{
  "model": "multi-label image tagger",
  "dataset": "regions of photos with short descriptions (Visual Genome)",
  "train_examples": 203450,
  "image_size": 64,
  "crop_scale_min": 0.7,
  "horizontal_flip": true,
  "arch": "vit",
  "norm": "layernorm_no_bias",
  "norm_position": "pre",
  "hidden_act": "swiglu",
  "mlp_ratio": 3,
  "head_dim": 48,
  "fused_qkv": true,
  "bias": "none",
  "qk_norm": false,
  "parallel_block": false,
  "inner_norm": false,
  "patch_size": [8, 8],
  "conv_stem": false,
  "layers": 6,
  "width": 320,
  "positions": "rope",
  "pooling": "class_token",
  "num_labels": 300,
  "init": "torch_default",
  "residual_init": "zero_last",
  "optimizer": "adamw",
  "learning_rate": 0.00096,
  "beta1": 0.95,
  "beta2": 0.98,
  "eps": 1e-08,
  "max_steps": 10900,
  "batch_size": 256,
  "epochs": 13.7,
  "lr_schedule": "poly",
  "final_lr_fraction": 0,
  "warmup_steps": 320,
  "weight_decay": 0.1
}
Rows from block 3, named by matrix and row number. Rows with one number belong to one attention dimension. Each number is 128 + 24 x the weight over its row's rms, rounded and kept within 0 to 255. All counts start at 0. After the name is the row's rms in percent of the matrix's.
# q: attention query, key and value (stacked) (model.blocks.3.attn.qkv.weight, 864x320, the q third), inputs 270-319
# k: attention query, key and value (stacked) (model.blocks.3.attn.qkv.weight, 864x320, the k third), inputs 270-319
q.120 107 [178 145 125  76 156 127 119 139 143  80 121 117 113 137 144 131 141 163 141 106 137 119 104 103 158 152 156 123 145 143 175  67 119  93 118  90 150 122 153  95 141  94 143 124 132 145 134 121 155 134]
q.121 108 [111 144 119  94 160 115  95  95 100 131 179 138  89 131 138 114 159 138 100  89 140 104 123 141 159 144 135 145  69 164 148 138 104  82 167 159  95  88 199 156 155 136 106 133 105 115 166 166 164 118]
q.122 105 [130 145 118 100 120 102 144 166 144 104 124 111 204 134 159 163 127 118 116 139 143 142 103 115 136 130 111 156 109 170 161 114  97 148 137 123 141 139 109 113 133 122 167 119 126 113 135 109 141 157]
q.123 114 [104 132 104 155  89 112 126 123 124 130 114 143 192 127 125 131 128 128 149 126 159 126 147 135  98  97 141 122 107 130 127 134 113 149 145  91 135 129 123 113 114 123 134 101 140 120 154 106 112 141]
q.124 114 [114 140 114 179 121  78 121 167 116  86 146 164 140 126 122 114 119  88 102 148 137 121 175 148 141 115 134 156 159 160  59 155 101 111 104 107  84 124 131 147 127 124 117 161 115 108 148 139 113 169]
q.125 087 [110 138 128 123 117 141 163 131 127 137 128 102 136  69 112 124 143 143  66 126 121  98 109 146 144 105 153 106 129 134 144  70 135 145  80 150 127 173 115 133 122 149 139 134 136 148 110 161 114 116]
q.126 098 [151 133 113 133 135  81 162 138 115 146 122 125  92 151 149 113  95 144 110 114 103 116 150 117 123 156 119 111 142 157  98 163 150  79 109  87 148 147  96 131 134 143 109 126 111 156 115 130 122 139]
q.127 102 [119  84 118 153 133 112 107 119 114 165 152  88 128 136  98 147 107 158 128 145 117 125 206 159 111 127 147 136 121 122 119 140 108 131 135 128 170 179 156 150 122 142 129 130 158 150 152 144 126 123]
q.128 088 [110 158 116  71 182 165 140 143  79 126 146 144 168 149 112 128 133 113 159 151 106 126 124 136  94  99 134  81 139 127 178 118 147 139 115 118  89 137  81 101 158 172 135 126 129 172 118 118 139  92]
q.129 107 [190 152  92 110 126 123 169 154 134 123 124  99 153 162 129 121 145 108 112 108 140 182 112 128 151 140 125 153 105 119 133 151 104 103 114 132 118 109 119 100 126 153  80 103 100 125 128 131 191 162]
q.130 096 [108 143 113 133 112 127 113 148 129 144 111 162 118 138 134 139 141 113 127 147 139 140 103 125 138 137 130 100 124 109  87 129 104 113  99 118 140 162 131 177 131 146 118 140 164 156  82 101  82 115]
q.131 104 [136 124 123 157 111 104 152 194 158 112 109 129 149 121  97 123 124 117 131 144 118 161  94 131 153 125 125 110 133 121 138 128 169 113 132 138 102 136 105 139  90 160 152 116 122  52 128  89 138 127]
q.132 100 [136 105 186 135 117 117 175 119 146 129 110 130 146 119 181 119  94  87 125 122 124 100  95 127 112 136 148 156 100 117  72 147 108 132 126 120  95 122  85 105 119 135  99 117 181 117 169 156 100 152]
q.133 117 [125 108 114 142  98 104 133 115 112  99 114 127 139 128 112 144 131 159  96 136 156 105 148 168  85 105 106  66 142 133 114 149 139 120 118 171 121 166 122 157 141 105 141 130 116 157  93 131 138 149]
q.134 114 [156 129  84 138 122 102  94 135 117 143  98 134 128 169 151 109 128 142 177 133 131 148  93 159 114 131 128 109 120 117 145 119 149 124  87 101 138 207 127 174 182  90 160 159 159 163  88  91 146 144]
q.135 105 [150  93 117 121 113 126 135 121 132 110 133  97 109 120  99 122 106 127 127 157 135 102 141 159 151 111 143 124 127  77 116 103 128 138 130 141 105 128  97 133 150 150 113  92 146 110  99 140 113 121]
q.136 093 [137 148 113 150 143 114 172 147 108 144 104 122 126 100 134 130 140 139 150 146 161 102 106 107 112 127 141 132 122 118  82 162 115 149 162 172 141  97 127  89 103 120 117 177 133 115 103 173 183 137]
q.137 101 [150 148 179 132 109 130 168 159 100 154  91 157 138 175 145 154 146  95 180 103 151 174 149 108 171 110 146 164 123 114 150 147 190 153 156 107 129  61 116 114 130 103 175 101 110  67 158 120 100 132]
q.138 093 [131 110 127 159 118  86 130 105 133  94  78 148 110 115 139 116 116 146 119 132 124 115 118 176 150 127 144 140 129 130  85  88 127 137 110 131 171 160 130 157 150 118 148 130 131 109 104 137  99 123]
q.139 102 [ 77  95 147 102  97 152 107  97 136  93 110  92 176 125 147 117 132 152 141 147 135 132 154 194 107 116 151  90 145 140 155  84 103 121 102 100 155 150 134 154 143 150 103 190  91 181 107 114 135 147]
q.140 096 [160 109 128 107 126 118 154  90 119 126 137 119 130 110 103 137 110 149 123  91 143 112 159  86 143 128 125 148 154 138 117  68 130 141 170 124 142 110 153 135 103  94 172  97 171 118 146 151 123 122]
q.141 094 [151 153 101 119 169 109 134 134  99 114 149 116 102 124 156 144 130 102 156  94 118 175 128 126 140 117 102 109 164 133 151 119 123 137 124 124 135 116 145 104 131 134 114 134 126 171 135 112 119 121]
q.142 105 [130 109 103 126 119 103 122 124 137 151  76 111  91 129 183 137 118 165 133 115 124 118 119 140 118 123 131 122 117 106 104 137  99  86 129 106 192 136 103 175 112 109 112 145 125 136 109 115 132 129]
q.143 104 [166 131 124  79 155 168 127 100 139 102 157 112 109 106 139 134 144 119 146  97 129 133 161 143  90 122 122 139 126 121 157  80 142 122 164 117 142 113 120 105 156 130 132  89 129 140 183 135 153 136]
q.144 110 [163 141 157 148 153 137 125 142 116 116 167 116 136 168 133 124 160 137 111 120 171 130 119 156  98 165 166 109  88 194 166 151 117 145 129 167 109 135 177 107 146  93 171 159  90  89 119 145 142 145]
q.145 106 [104 120 152 150 102 156 125 167 116 204  94 116 134 146 145 176 137 127 141 137 102 146 129 134 122 118  95 131 130  96 150 137 158 160 100 129 137 177 111 123 158 106  98 131 125 100 151 135 111  94]
q.146 089 [135  95 154  86 130 102 102 141 155  95 135 155 137 137 140  99 114  89 131 128 110 139 124 153 114 147 141 163 119 132 148 129 159 156 108 123 108 117 124  96 100 119 148  92 113 131 143 113  80 130]
q.147 102 [128 163 114 115 127 124 158 160 141 163 115 111 101 135 106  94 146 137 140 146 130 101 125 142  72 141 107 135 119 138  90 106 116 124  96 112 113 117  81 175 113 127 119 128 120 163 115 122 121 114]
q.148 103 [113 104 123 134 106 103  88 150  91 171 156 160 115  77 149 124 155 171 111 139  95 117 105 127 109 114 109 130 130 118 108 105 144 159 123 126  96 117 122 143 146 123 107 117 120 128 107 146  85 115]
q.149 106 [117 122 130 157 125 136 128 129 107 109 136  69 100 141 110 138 152 111 111 116 125 166 123 161 134 147 123 128 159 138 157 167 127 123 167 141 171 130 130 122 139 130 150 100 107 116 109 112 166 102]
q.150 106 [138  98 120 142 135 113  98 126 134 151 113 175 143 108 113 114  96 146 130 147  96  77 133 117 141 134 106 144 124 119 108 156 125 141 102 147 167 135 104 158  93 107 135 125 120 121 102 119 130 143]
q.151 104 [155 135 129 125 151 141 145 106 139 162 139 149 114 103  99 100 143 120 104 165 149 133  89 122 145 145  95 112 127 154 127  87  91 144 152 139  95 117 109  92  95 108 102 135  97 124 116 128 125 125]
q.152 094 [ 99 123 123 101 121 147 138 116 101 122 119 122 111 150 101 131 121 108  80 112 170 136 107 146 131 133 113 129 103 105 144 168 124 156 137 115 110 114 155 136 130 144 119 129 100 137 116 122 163 160]
q.153 092 [116 111 138 140 141 127 117 112 159 124  79  69 148 126 132 107 100 103 141 167 101 117 140  96 110 120 102 134 150  99 108 109 104 112 100  86 127 158 105 144 148 127 111 147 135 144 168  69  97 121]
q.154 102 [121 141 101 140  99 112  97 136 122 147 111 125 101 128 124 104 113 143 122 110 120 145 117 116 119 142 149 135 101 157 170 175 142  99 119  86 156 187 112 144 105 106 131 128 108 106 128 102 129  85]
q.155 094 [108 140 142 115 137 110 148  98 131 115 155 105 110 110 101 177 161  99 105 120 126 157 135 120 150 140 139  94  92 113 121  95 104 147 148 139 105 131 169 127 116 117  91 113 130 160 133 159 143 172]
q.156 116 [ 99 110  97 128  81  89  96 130 188 107 102  77 118 127 131 111 114 128 153 169  97 128 130 122 128  99 123 136 124 114 143 122 131 163 117  95 111 124 131 119 125 170  75 133 129 136 147 124  90 138]
q.157 081 [137  87 110 144 124 125 105 116 163 118 111 140 166 142 129 120 154 155 143 167  93 126 144 134 126 103 125 142 138 127 109 130 119 157 134 102 178 157  84 177 138 124 142 109 111 133 141 159 128 183]
q.158 086 [100 140 132 137 108 156 123 154 162 129 158 154 142 129 132 147 148  89 105 145 120 152 102 122 133  83 154 139 137 115 107  75  99 161 134  59  94 132 163 155 103 153  95 147 105 141 160  88 143 103]
q.159 096 [ 92 136 134 169 107 126 140 111  96 145 160  93 116 120 117 126 106 110 148 125  96 127 129 117  70 157 125 156 164 123  88 180 136 172 152 124  78 114 118 144  77 141 125 102 167 122 153 119 108 138]
q.160 091 [150 111 130 117 142 166 116 102 104 126 101 165 186 149  91 140 123 147 129 133 126  84 122 122  96 148 103  89 117 122 102 169 134 139 121  77 153 151 133 148  97 167 110 130 110 131 151 115 114 140]
q.161 102 [113 102 131 183 112 116 130 164 162  91 109 176  93 137 166 167 133 147 119 120 134  90 125 136 136 145 100  64 164  82 142 136 127 138 114 103 137 142 135  93 112 129 105 119 133 113 102  80 106 119]
q.162 093 [148 114 138 132  95 135 148 144 132 107 138 154 127  92 144 144 100 117 117 121 109  95 111 150 106 127  97 103 170 113 111 133 109 115 138 188 103 115 126  87 134 117 122  95 129 134 111  97 116 132]
q.163 097 [ 94 164 160 134 158 127 125  61 126  80 158 108 148 113 134 161 147  77 124 136 143 149 160 117 141 129 143 175 174  84 137 137 142 112 167 149 146 123 131 102 133 172 157 149 141 126 145 153 116 162]
q.164 100 [150 120 142 121 155  92 157 138 113 147 174  76 112 136 130 112 155 148 142 132 165 122 163 149 163 109 145 116 128 183 150 116 142 104 122 133 109 127  85 170 105 111 137 116 157 110  96 141  96  62]
q.165 102 [ 99 102 173 126 110 126 137  84 153 114 147 140 148 136 148 152 147 119 124 171 121 113 113 109  90 112 105  98 112  86 111 174 142 109  86 145  70 126 158  90 152 107 143 124 107 141 139  94 155 173]
q.166 095 [158 172 148 107 148 160 146 126 154 101 123 132 114 124 145 127 130 148 118 131 131 142 135 140 136  93 135 190 156 141 145 100 109 123 138 103 103 151 147 150  93 156 155 153 166  79 137 137 192 151]
q.167 089 [ 85 136 112 115 149 116 172 125 161 121 139 129 116 158 110 119 148 128 100 138 115 129 114 145 101 107 146 158 166 115 158 127 148 125 148  78 115 161 166 146  71 172 105 160  99 143 111 124 151 115]
q.168 099 [122 163 139 147 118  63 131 123 117 158 140 126 143 112 133 117 146 103 139 167 150 140 114  95 119 110 118 124  81 118 140  98 138 150  85 101  96  78 147 164  67 158  89 120 164 155 122 122 137 147]
q.169 094 [142 149 136 167 127 135 107 156 130 101 113 170 171 139 144 125 136 160  90 122 152 131 103 155 122 149 135 104  99 108 113 136 121 116 166 135 118 109 127 107 118 135 150 160 170 159 117  93 115 153]
q.170 107 [174 142 129 116 134 137 162 122 124 110 158 125 128 155 153 156 149 120  99 136 143 101 146 133 138 139 148 145 124 139 113 169  79 125 164 126 133 137 133 160 151 135 181 176  98 134 139 144 147 149]
q.171 107 [132 149  81 121 137 135 146 162  94 129 129 108 119  85 148 149 141 110 115 136 140 113 111 104 162  93  77 143 138 121 148 139 131 159  79 136 133 147 104  84 145 123  84  96 120 100 162 114 119  79]
q.172 112 [114 126 111 125 138 115 111 147 162 135 130 159 136 151 117 135 115 123 135 102 138 131 107 126  97 108 118 165 153  88 127  76 185 135 157 121 169 130 159 159 136 131 154 168  98  92 146 124 100 140]
q.173 091 [115 133 151 136 132 102 127  86 156 109 136  66 123 111 112 126 127 144 131 181 167 132 145 128 159  95 162 113 153 145 123 119 130  86 168  93 142 124 103  96 100 142 143 112 120 130 154 118 137  92]
q.174 109 [121 125 161 124 146 131 149 171 125 161 160 140 110 100 108 160 112  94  96 119 152 159 108 138 143 122 122 158 156 165 132 116  82 102 124 143 107  85 121 118 110 144 140 163 120  83 124 120 197 132]
q.175 098 [110  95 145  97 153  98 134  83 158 135 138 104 144  86 178 120 140 130 105 152 141 128 144 116 162  99 139 126 141 102 153 137 128 111 172  74  99 130 155  97 102 113 132  91  98 114 158 165 126 163]
q.176 097 [150 115 133 102 145 120 150 140 153  90 121 100 139 118 110 131 141  96  98 155 143 139 136 104 134 134 129 181 101 114 127 120 111 138 116 107 134  94 127 147 135 177 112 128  94 128 144 154 157 133]
q.177 094 [133 138 107 132 100 110 126 111 109 104 111  91 133 114 132  86 126 125 125 131 126 124 139 143 134 131 112 117 119 173 148  97 117 141 100 144 107 148 138 132 162 158 143 164 129 130  85  98 108  56]
q.178 095 [123 147 118 143 103 123 122 100 126  97 140 138 156 194  94 139 156 123 138 118 126 138 117 111  93 152 139 176 151  81 144 128 151 100 134  85 160 143 176 122 161 151  95 122 149 174 142 143  85  94]
q.179 103 [131 136 128 119 119 103 142  96 115 165 132 133 124 107 145 159  96 115 112  98 124 126 148 137 158 129 150 127 144 140 146  87 123  88 119 151 144 148 117 148 114 144 143 101 169 109 150 137 101 137]
q.180 083 [167 126 120 108 119 147 135 120 104 139 149 159 120 122 138  86 119 134  88 128 100 141 112 109 124 130 123 116 137 127 173 150 134 106 156 179 118 123 124 135 125 140 165 132 180 111  73 124 133 142]
q.181 128 [106 107 145 152 113 148  90  84 189  98 124 146 179 106 134 138 110 111 101 157  97 113 144 138 134 106 127 160 124  73  89 130 126 145  91 101  60 141 100 120 116 158 113 154 111 138 133 128 114 169]
q.182 087 [130 113  90 146 157 116  96 156  91 136  97  99  84 142 142 127 142 158 117 139  84 100 154 127 142 157 151 127 116 115 130 142 149 127 148 106 109 193 128 157 141 121  73 143 102 156 138 134 190  90]
q.183 100 [129 178 154 131 116 135 108 164 111 106 112 135 101 120 115  88 135 123 117 143 113 146  78 137 103 129 119 158 124 153 153  97 160 134 141 150 105  93 121 103 121 107 115 139 112 132 183 104 175 142]
k.120 108 [145  98 136 131  76 152 106 105 151 149  75 105 124 133 146  81  86 110 129 107 131  82  78 112 183 123 144 135  86 132  80 135 159  91 110 145 122 112 111 179 123 133 147 150 132 120 122 124 121 171]
k.121 114 [ 98 111 126 122 136 145 124  95 154 106 120 128 137  88  77  74 131 137 176  84 119 152  80 146 170 130 174 116  83 113  85 125 139  91 100 139 162 149  93 136 103 147 118 142 102 106  80 129 122 160]
k.122 109 [106 149 105 135 140  94 150 137 166 142 148 126 146 117  99 164 114 161 152 131 162 133 152 130 112 126 150 154 181 101 109 118 128 130 158 114 138 164 115 147 124  93  90 116 114  86 136 142 145 133]
k.123 109 [139 170 120 145 138  81 110 131 101 142 121 131 154 132  89 114 122 122 155 109 116  95 140 154 134  90 110 176 165 116 107 123 138 101 113 107 148 157 121 196 129 156 134 162 144  95 178 149 146 118]
k.124 097 [125 135 118 108 175 163 131 144 139 142 144 161 104 127 158 137 102  98 138 152 125 149 122 115 147 139 149 138 113 118 133 105 110 132  78 148 101 131  96  75 150 166 158 134 155 182  72 139 111 105]
k.125 110 [165 106  93 133  93 104 116 179 118 134  93 153 129  99 116 109 152 163 151 120 120 120 138 153 122 120  83 129 159 102  97 103 139 128 116 121 130 181 122  92 156 149 126 108 110 147  87  90  91 179]
k.126 092 [167 180 126 105 135 189 123 144  92 130 110 138 136 159 166 121  96  99 152  99 149 142  86 103 174 158 126 162  71 114 119 110 105  97  69 140 148 137 172 115 123 141 135 154 135 162  75 136 154 115]
k.127 093 [130 140 122 105 106 133 131 118  84 110 155 117 148 103 123  86  73 139 122  74  96 144 105 131 134 101 191  99  86 143 165 107 152 114 122 151 114 107  98 153 138  98 114 120 101 131  79 165 110 148]
k.128 096 [139 106  71 165  93 125 113 160 105 161 154 162 118  86 121  92 115 171 140 175  93 120 107 158 139 117 125 124 121 140 120 118 143 141 145 149 158 152 106 122 173 151 143  83 157 160 107 123 104 143]
k.129 107 [140 129 107 140 133 126 122 134 118 146 113 125 112 135 150  91 139 111 160 138 149 114  96 136 145  98  94  98 133 126  83 141 127 119 128 105 136 115 129  73 151 153 153  98 108 104 152  94 116  99]
k.130 097 [150 141 146 134 152 120 149 133 143  86  92 105 127 138  84 118  93 112 117  88 115 137 141 139 114 118 139 112 106 107 124 160  89 102  74 124 127 116 105  99 134 141 125 132 147 131 103 141 124 150]
k.131 096 [190 190 131 133 149 152 184 123 105 122 125  92 174 147 116 129 156 123 137 122 109 119 113 148 184 122  84 178 134 137 133 167 134  89 110 142 133 135 114 175 129 117 150  81 171 134  91 100 125 135]
k.132 105 [101 114  98 125 161 138 133 121 174 104 137 127 101 141 127 143  89 137 108 104 133 100 158 161 149  93 131 108 164  91 129 115 111 120 114 125 147 147  81  99 119 154 120 123 130 102  89 157 142 128]
k.133 114 [132 144 171 121 161 185 149 123 138 145 155 109  95 138 138  97 163 162 131 118 130 152 131 114  97 142 126 109 106 155 112 141 144 120 165 121 132  94 162 133  74 128 113 122  91 135 142  87 142 118]
k.134 111 [162 140 157 142 112 162  96  72 101 131 103 155 140 111 164 116 144 135 153 122 138 118 106  71 127 166  75 110 136 130 139 114 127 153 136 134 118 110 141 118 100 134 115 130 131 149 126 113 157 187]
k.135 105 [ 88 123 134 112 132  96 159 109 101 127 112  97 118 120  86 130 134 116  98  91 140 116 104 136 153 158 161 151 144 150 112 172 109 129 138 151 157 126 100 133 113 100 151 149 151  73 151  98 151 161]
k.136 095 [134 145 128 163 181 112  93 131 163 148 109 109 150 136 123  95 128  85 106 176 139 136 129 118 110  92 116 159 144 112 160 113 124  95 126 140 124  91 167 164 115 145 155 146 107 131 140 118 162 138]
k.137 104 [128 158 118 131 122  89 145 116 128 134 143 160 134 141 144 147 122 142 156 101 122 154 106 160 143 113 155 151 141  89 120 132 150 165 142 107 123 108 160 150 157 105 137 114 151  63 120 124 124 115]
k.138 102 [153 176 147 137 170 150 130  78 107  99  99  92 125 149 112  84  86 102 139  96 119 144 114 127 135 162 179 124  82 114 113 157 118 148 107 130 169 130 148 161 147 114 118 125 113 124  95 159 136 137]
k.139 095 [149  46 128 132 110 121 102 133 150 139 136 146 132  71 108 136 154 159 148 118 121 116  95 153 162 136 140 107 130 120 111 113 135 141 127 153  79 182  89  99 156 118 127 103 119 191  85 128  82 145]
k.140 091 [ 96 141 157 116 148 135 177 121 145 117 137 105  93 178 140 134 110 116  98  79 180 145 164  69 102 130 143 134 140 149 140 133 152 170 187 136 148  83 106 105  88 117 124 118 107  85 193 139 144 128]
k.141 090 [152 125 121 178 135 125 140 111 104 105 120 143 137 101 130 143 143 162 117 111 120 134 118 110  98  87  79 120 182 146 138 124 140 135 169 101 121 136 172 144 146 143 170 125 157 137 160 107  86 148]
k.142 104 [ 97 159 135 135 144 125  93 128 141 137 103 113 149 137 106  99 123 161 125 106 117 140 133 130 138 149 129 158 106  85 159 102 114 130 132  96 144 148 118 163 118  94  95 115 111 119 100 157 175 150]
k.143 103 [119  95 116 151 101 108 143 103 118 149 155 145  98 137 144 137 102 124 151 158 137 128  93 113  99  78 119  81 151 140 149 109 141 141 175 165 140 122 126 135 116 159 127 100 146  89 132 139 112 119]
k.144 114 [ 80  89 101 127 103 112 177 123 156 138 148 125 146 121 131 159 145 112 104 102 124 117  99 128 216 103 151 163 149 116 157 117  98 135  85 154  68 151 131 158 170 155 145 159 147  98 157 146 156 116]
k.145 097 [152  98 183 139 150 121  94 141 103 138  96 129  87 139 136  94 119 164 159 109 134  97 142 170  91 165  98  98 140 101 125 160 134 142  89 131 133 131 121 132 113 119  86 147 178 160 126  77 151 148]
k.146 104 [143 100 134  85 120 111 120 157 135 111 120  83 118  75  94 102  83 168 107 142  93 105 131 141  95 129  91  93 117 109  88 138 144 142 117 129  93 102  88  99 102 101 134 116 130 155  95 118 142 145]
k.147 109 [167 146 125 148 112  93 127 105  89 170 104 116  90 102 160 125 151  76 153 101 131 156 132 117 141 142  90 119 115 137 124 128 142 131 126 156 155 149 153 161  84 135 102 122 170 108 150 119 125 124]
k.148 108 [134 133 122 118  95 110 125 150  96 138 113 153 122 182 188 159 155 126 104 167 110 134 127  98  84 181 160 135 125 153 116 131 161 132 142 124 138 114 157 165 136  93 153 121 129 159 183 119 150 125]
k.149 095 [ 97 115 134 137 144 151 107 148 120 102 126 139  91  99 120 102 133  93 124 116 146 114 141 105 149 102 148 139 125  99 109 164  90 132 155 130 152 121 121 135 143 156 109 126 104 120 108 145  71 159]
k.150 111 [105 142 115 171 143 148 113 137 122 157  62 137 153 130 133 132  73 145 126 175 125 115 145 145  91 123 128 131 143 132 139 115 103 143 105 129 134 154  84 134 129 153 136 136 187 157 130  80 117 116]
k.151 099 [104 125 159  95 136 134 116  97  77 142 122 175 120 154 153 123 162 137 134 127 107 114 130 111  92 162 190 126 109 159  90 143 157 101 162 123 141 107 180 156  93 132 109 112 120 141 126 122 145  98]
k.152 090 [ 81  73 118 151 113 118 125 150 131 144 149 113 105  85  97 171 138 117 119 132 123  95  85  97 125  91 122 123 150 110  87 134 136 147 126 101 110 134 138 128 100 153 137 142  96 103 129 152  99 150]
k.153 091 [117 165 102  90 137 140 113 166 155 123 120 104 129 114  85 129 112 155 135 134 102 109 109 145 163 110 121 126 168 123 134 106  99 105  95 119 130 161  84 120 128 120 149 134 134 134 161 126 132 180]
k.154 102 [145 127 132 168 132 128 125 130 155 116 127 150 127  92 110 139 132 105 134 153 127 128 143 103 145 147 120 112  96 101 129 133 154 158 112 141 151 107 172 160 129 105 112 144 163 138 132 160 119 154]
k.155 096 [120 119 135 114 146 140 162  91  84 142 178 135 135  70 131 107 166 113 118 130 171 124  95 136 172 111 130 128 130 138 108 149 112 132 165 145 157 150 116 111 154 173 114 138  74  98  99 113  93 128]
k.156 106 [106  89 124 124 103 124  99 149 131 143 100 130 165 129 142 124  97 137 146 151 126  87 124 162 152 106 135  96 142 122 132 115 133 128  86 123 128 145 130 178 161 159 119 101 141 121 140 139  88  94]
k.157 090 [146 139 135 148 130 126 121 117 121 156 120 135  75 151 168 131 130 101 130 122 144 155 118 124 144 154 115 120 119 183 165 126  95  88 154 169  97  73 144 101 131  96  83 141 113 167 140 117 170 160]
k.158 092 [122 131 137 148 153 145 111 151  93 127 149  96 114 115 139 109 142 126 110 107 146 129 149  95 176 138 148 115 153  80 159 120 147 170 118 125 107 131  89 124 133  91  65  95  98  93 156 126 104  91]
k.159 102 [166 127 110 108  95 102 125 121 152 126 108 108  66  98 146 181 134 129  83 171 135 153  79 117 134  97 122 112 151  91 119 152 110  92 166 158 102 157 158 150 119 105 136  94 145 167 120 132 145 186]
k.160 084 [176 157 124 123 133 106 104 109 179 158 143  97 146 134 127 158  93 155 148 127 111  93  94 172 141 129  91 129 149  80 115 113 179 118 134 122  61 103 133  96 154  94 148 104 127 171 139 121 136 132]
k.161 102 [120 147 153 109 116  87 171 138 128 138 144 113  73 161 128 126 124 127 158 109 105 107 158 102 146  96 131  93 119 154 134 154 112 158 134 172 144 108  96 115  75 102 132 100 105 136 102 138 160 101]
k.162 098 [120 136 112 116 131 149 113 167  91 124 102 127 133 132 157  90 125 121 106  70 111  65 182 160 113  98 134 112 104 164  91  96  95 145 101 180 161 130  78 171 118 147 173 156 105 135 108 132  90 130]
k.163 099 [160 102 100 136 159 100 136 103 123 111 186 111 104 120 111 133 160 137 151 115 148 171 108 126 154 132 135  94 162 133 187 105 154  93 117 131 124 149 133  91 140 154  94 130 107 166  84 165 132 144]
k.164 105 [101 118 130 158 134 100 113 110 141  97 118 115 102 103 135 147 132 122 126 140 159 125 138 146 101 153 126 112 102 125 144 145 134 130 193 146 148  89 188 154  79 124 138 152 111 102 155  97 143 130]
k.165 097 [122 146 137  85 131 118 177 135  96 135 140 112 135 122 126 125 183 132 134  55 128 104 115 132 153  99 103 121 130 110 108 109  88 124 100 121 106 170  75  94 149  97 153  94 121 137  95 131 113 115]
k.166 096 [150 107 100  94  99 120 110 120 179 170 121 142 146 159 144 112 142 166 131 153 142 190  97 147 130 150 105 120 108  84 160 134 140  89 181  84 103 132 129 153 123 102 102 118 129 131 149 121 115 128]
k.167 088 [134 127 166 138 124 153 167  97 164 117 118 152 118 129 142 142 129 147 168 142 101 146 120  84 135  98 116 138 130  96 180 165 145 120 155 148 115 135  95  82 124  75  89  97  89 136 125 125 123 109]
k.168 102 [147 130 132 120 157 101 121 112 149 115 157 143  99  88 135 115 156 113 137 128 159 132 171 145  91 142  99 120 125 172 134 163 122 117 187 125 128 144 160  64 109 151 172 110 151 104 146 137 161  91]
k.169 111 [ 73 129 101 143 118 143 140 140 111 117  94 134 119 165 131 144 150 146 112 129  72 149  93 113 150 127 137 161 181 129 161 102 111 116 105 148 104 178 143 159 144 154 147 120 135 119 170 106 147 103]
k.170 119 [127 117 163 105 157 106 154 117 119 168 114 124 131 110 152 169 164  96 113 119 123 129 115 124 130 137 120 193 167 136 143 112 113 121  95 114 101 133 120 149 169 124 112 106 165 126 173 139 163 111]
k.171 108 [108 124 146 147 170 107 170 126 102 114 128 150 130 117 145 134 121 115 121 118 118 109  83 148 149 114 119 145  92 163 111 138 123 119 149 139 154  94 115 139  77 168 100 135 171 139 143  90  97 110]
k.172 106 [133 131 128 100 133 122 117 130 145 144 126 116 103 111  95 133  91 175 105 172  83 185  78 154 169 107 129 140 156  83 157 102 138 109 124 160 107 136 106 114 109 134 131 106 169 166  91 117 125 110]
k.173 108 [127 177 133 115 152 112 150 125 133 116 147 139 161 104 145 114 128 143 142 135 153 155 117 150  95 162 126 137 115 133 145 106 155  89 149 119 128 111 170 107 142 107 100 135  89 107 128 157 136  96]
k.174 096 [141  83 133 138  94 133 124 132 144 110 119 123 126 134 130 151 104 149 129 112 122  89 158 131 126 107 145  84 123 140 102 131 138 100 167 161 150 128 130 167 115 129 148 124  91 133 117 140 113 131]
k.175 097 [128 128 169 108 139 111 156 134 128 149 169 140 138 113 111 101 178 158  98 118 141 106 136 148 126 134 120 168 165 128 154  99 164 130 148 145 112 110  74 103  88  93 107 119 128 115 130 148 137 119]
k.176 104 [150 103 131  84 118 108 151  96  95 154 189 102 113  90 115 104 157 130 133  81 150 147 111 154 161 130 147 170 104 114 149 120 160 110 160 146 146 110 112  89 141  70 113 140 147  93 127 149 148 170]
k.177 091 [109 121 121 155 155 137 125 149 185 105 135 134 100 113 125 156  94 103 143 166 113 148  91 108 110 137 169 138  97 142 108 148 159 122 151 132 106 104 126 123 105 137 128 151 152 107 159 103  98 171]
k.178 099 [120 151 122 120 146 127 120 133 159 128 119 112 132 129 140 113 125 179 135 134 137 163 163  93 146  82 142 139 127 147 171 142 159 120  91 122 124 137 101  92 111 108  51  75 134 151 119 151 125 113]
k.179 104 [135 130 128 139 163 132 113 125 132 122 134 157 137 121 172 121 120 127 116 154 150 117 126 154 132 121 107 140 132 145 129  81 137 103 128 147 150 102 141 163 168 174  76 127 124 127 129 114 131 132]
k.180 100 [145 119 132 151 160 135 144 103 132 137 118 110 118 128 106 132 178 114 105  97 129 127 121  99 144 117 134 141 147 124 151 125 141 112 173 181 109 140 145 114 117 104 136 153 136 144 140 136 184 178]
k.181 108 [152  84  90 142  65  97 118 131 155 132 111 135 139 105 121 109  88 159 126 133 105 111 136 123 153 121 101 107 132  88 146 155 161 173 107 129 116 134 100 155 125 110 161  81 120 118  86  98 123 137]
k.182 093 [149 137 100 142 102 139 161 147 143 136  96 101 129 126 197 131 105 119 130 109 111 185 149 136 161 105 128 104 104 181 103  99  97 147 108 127  90 135 164 152 144 144 130 154 148 106 162  98 136 167]
k.183 106 [128  95 163  72 106 156 132 108 156 113 126 127 136  94 108 131 131  92 105 126 108 148 152 134 139 169 137 159 137 119 151 114 172 123 154 107  98 123  89 131 146 145 155 152 117 117 138 113 124 130]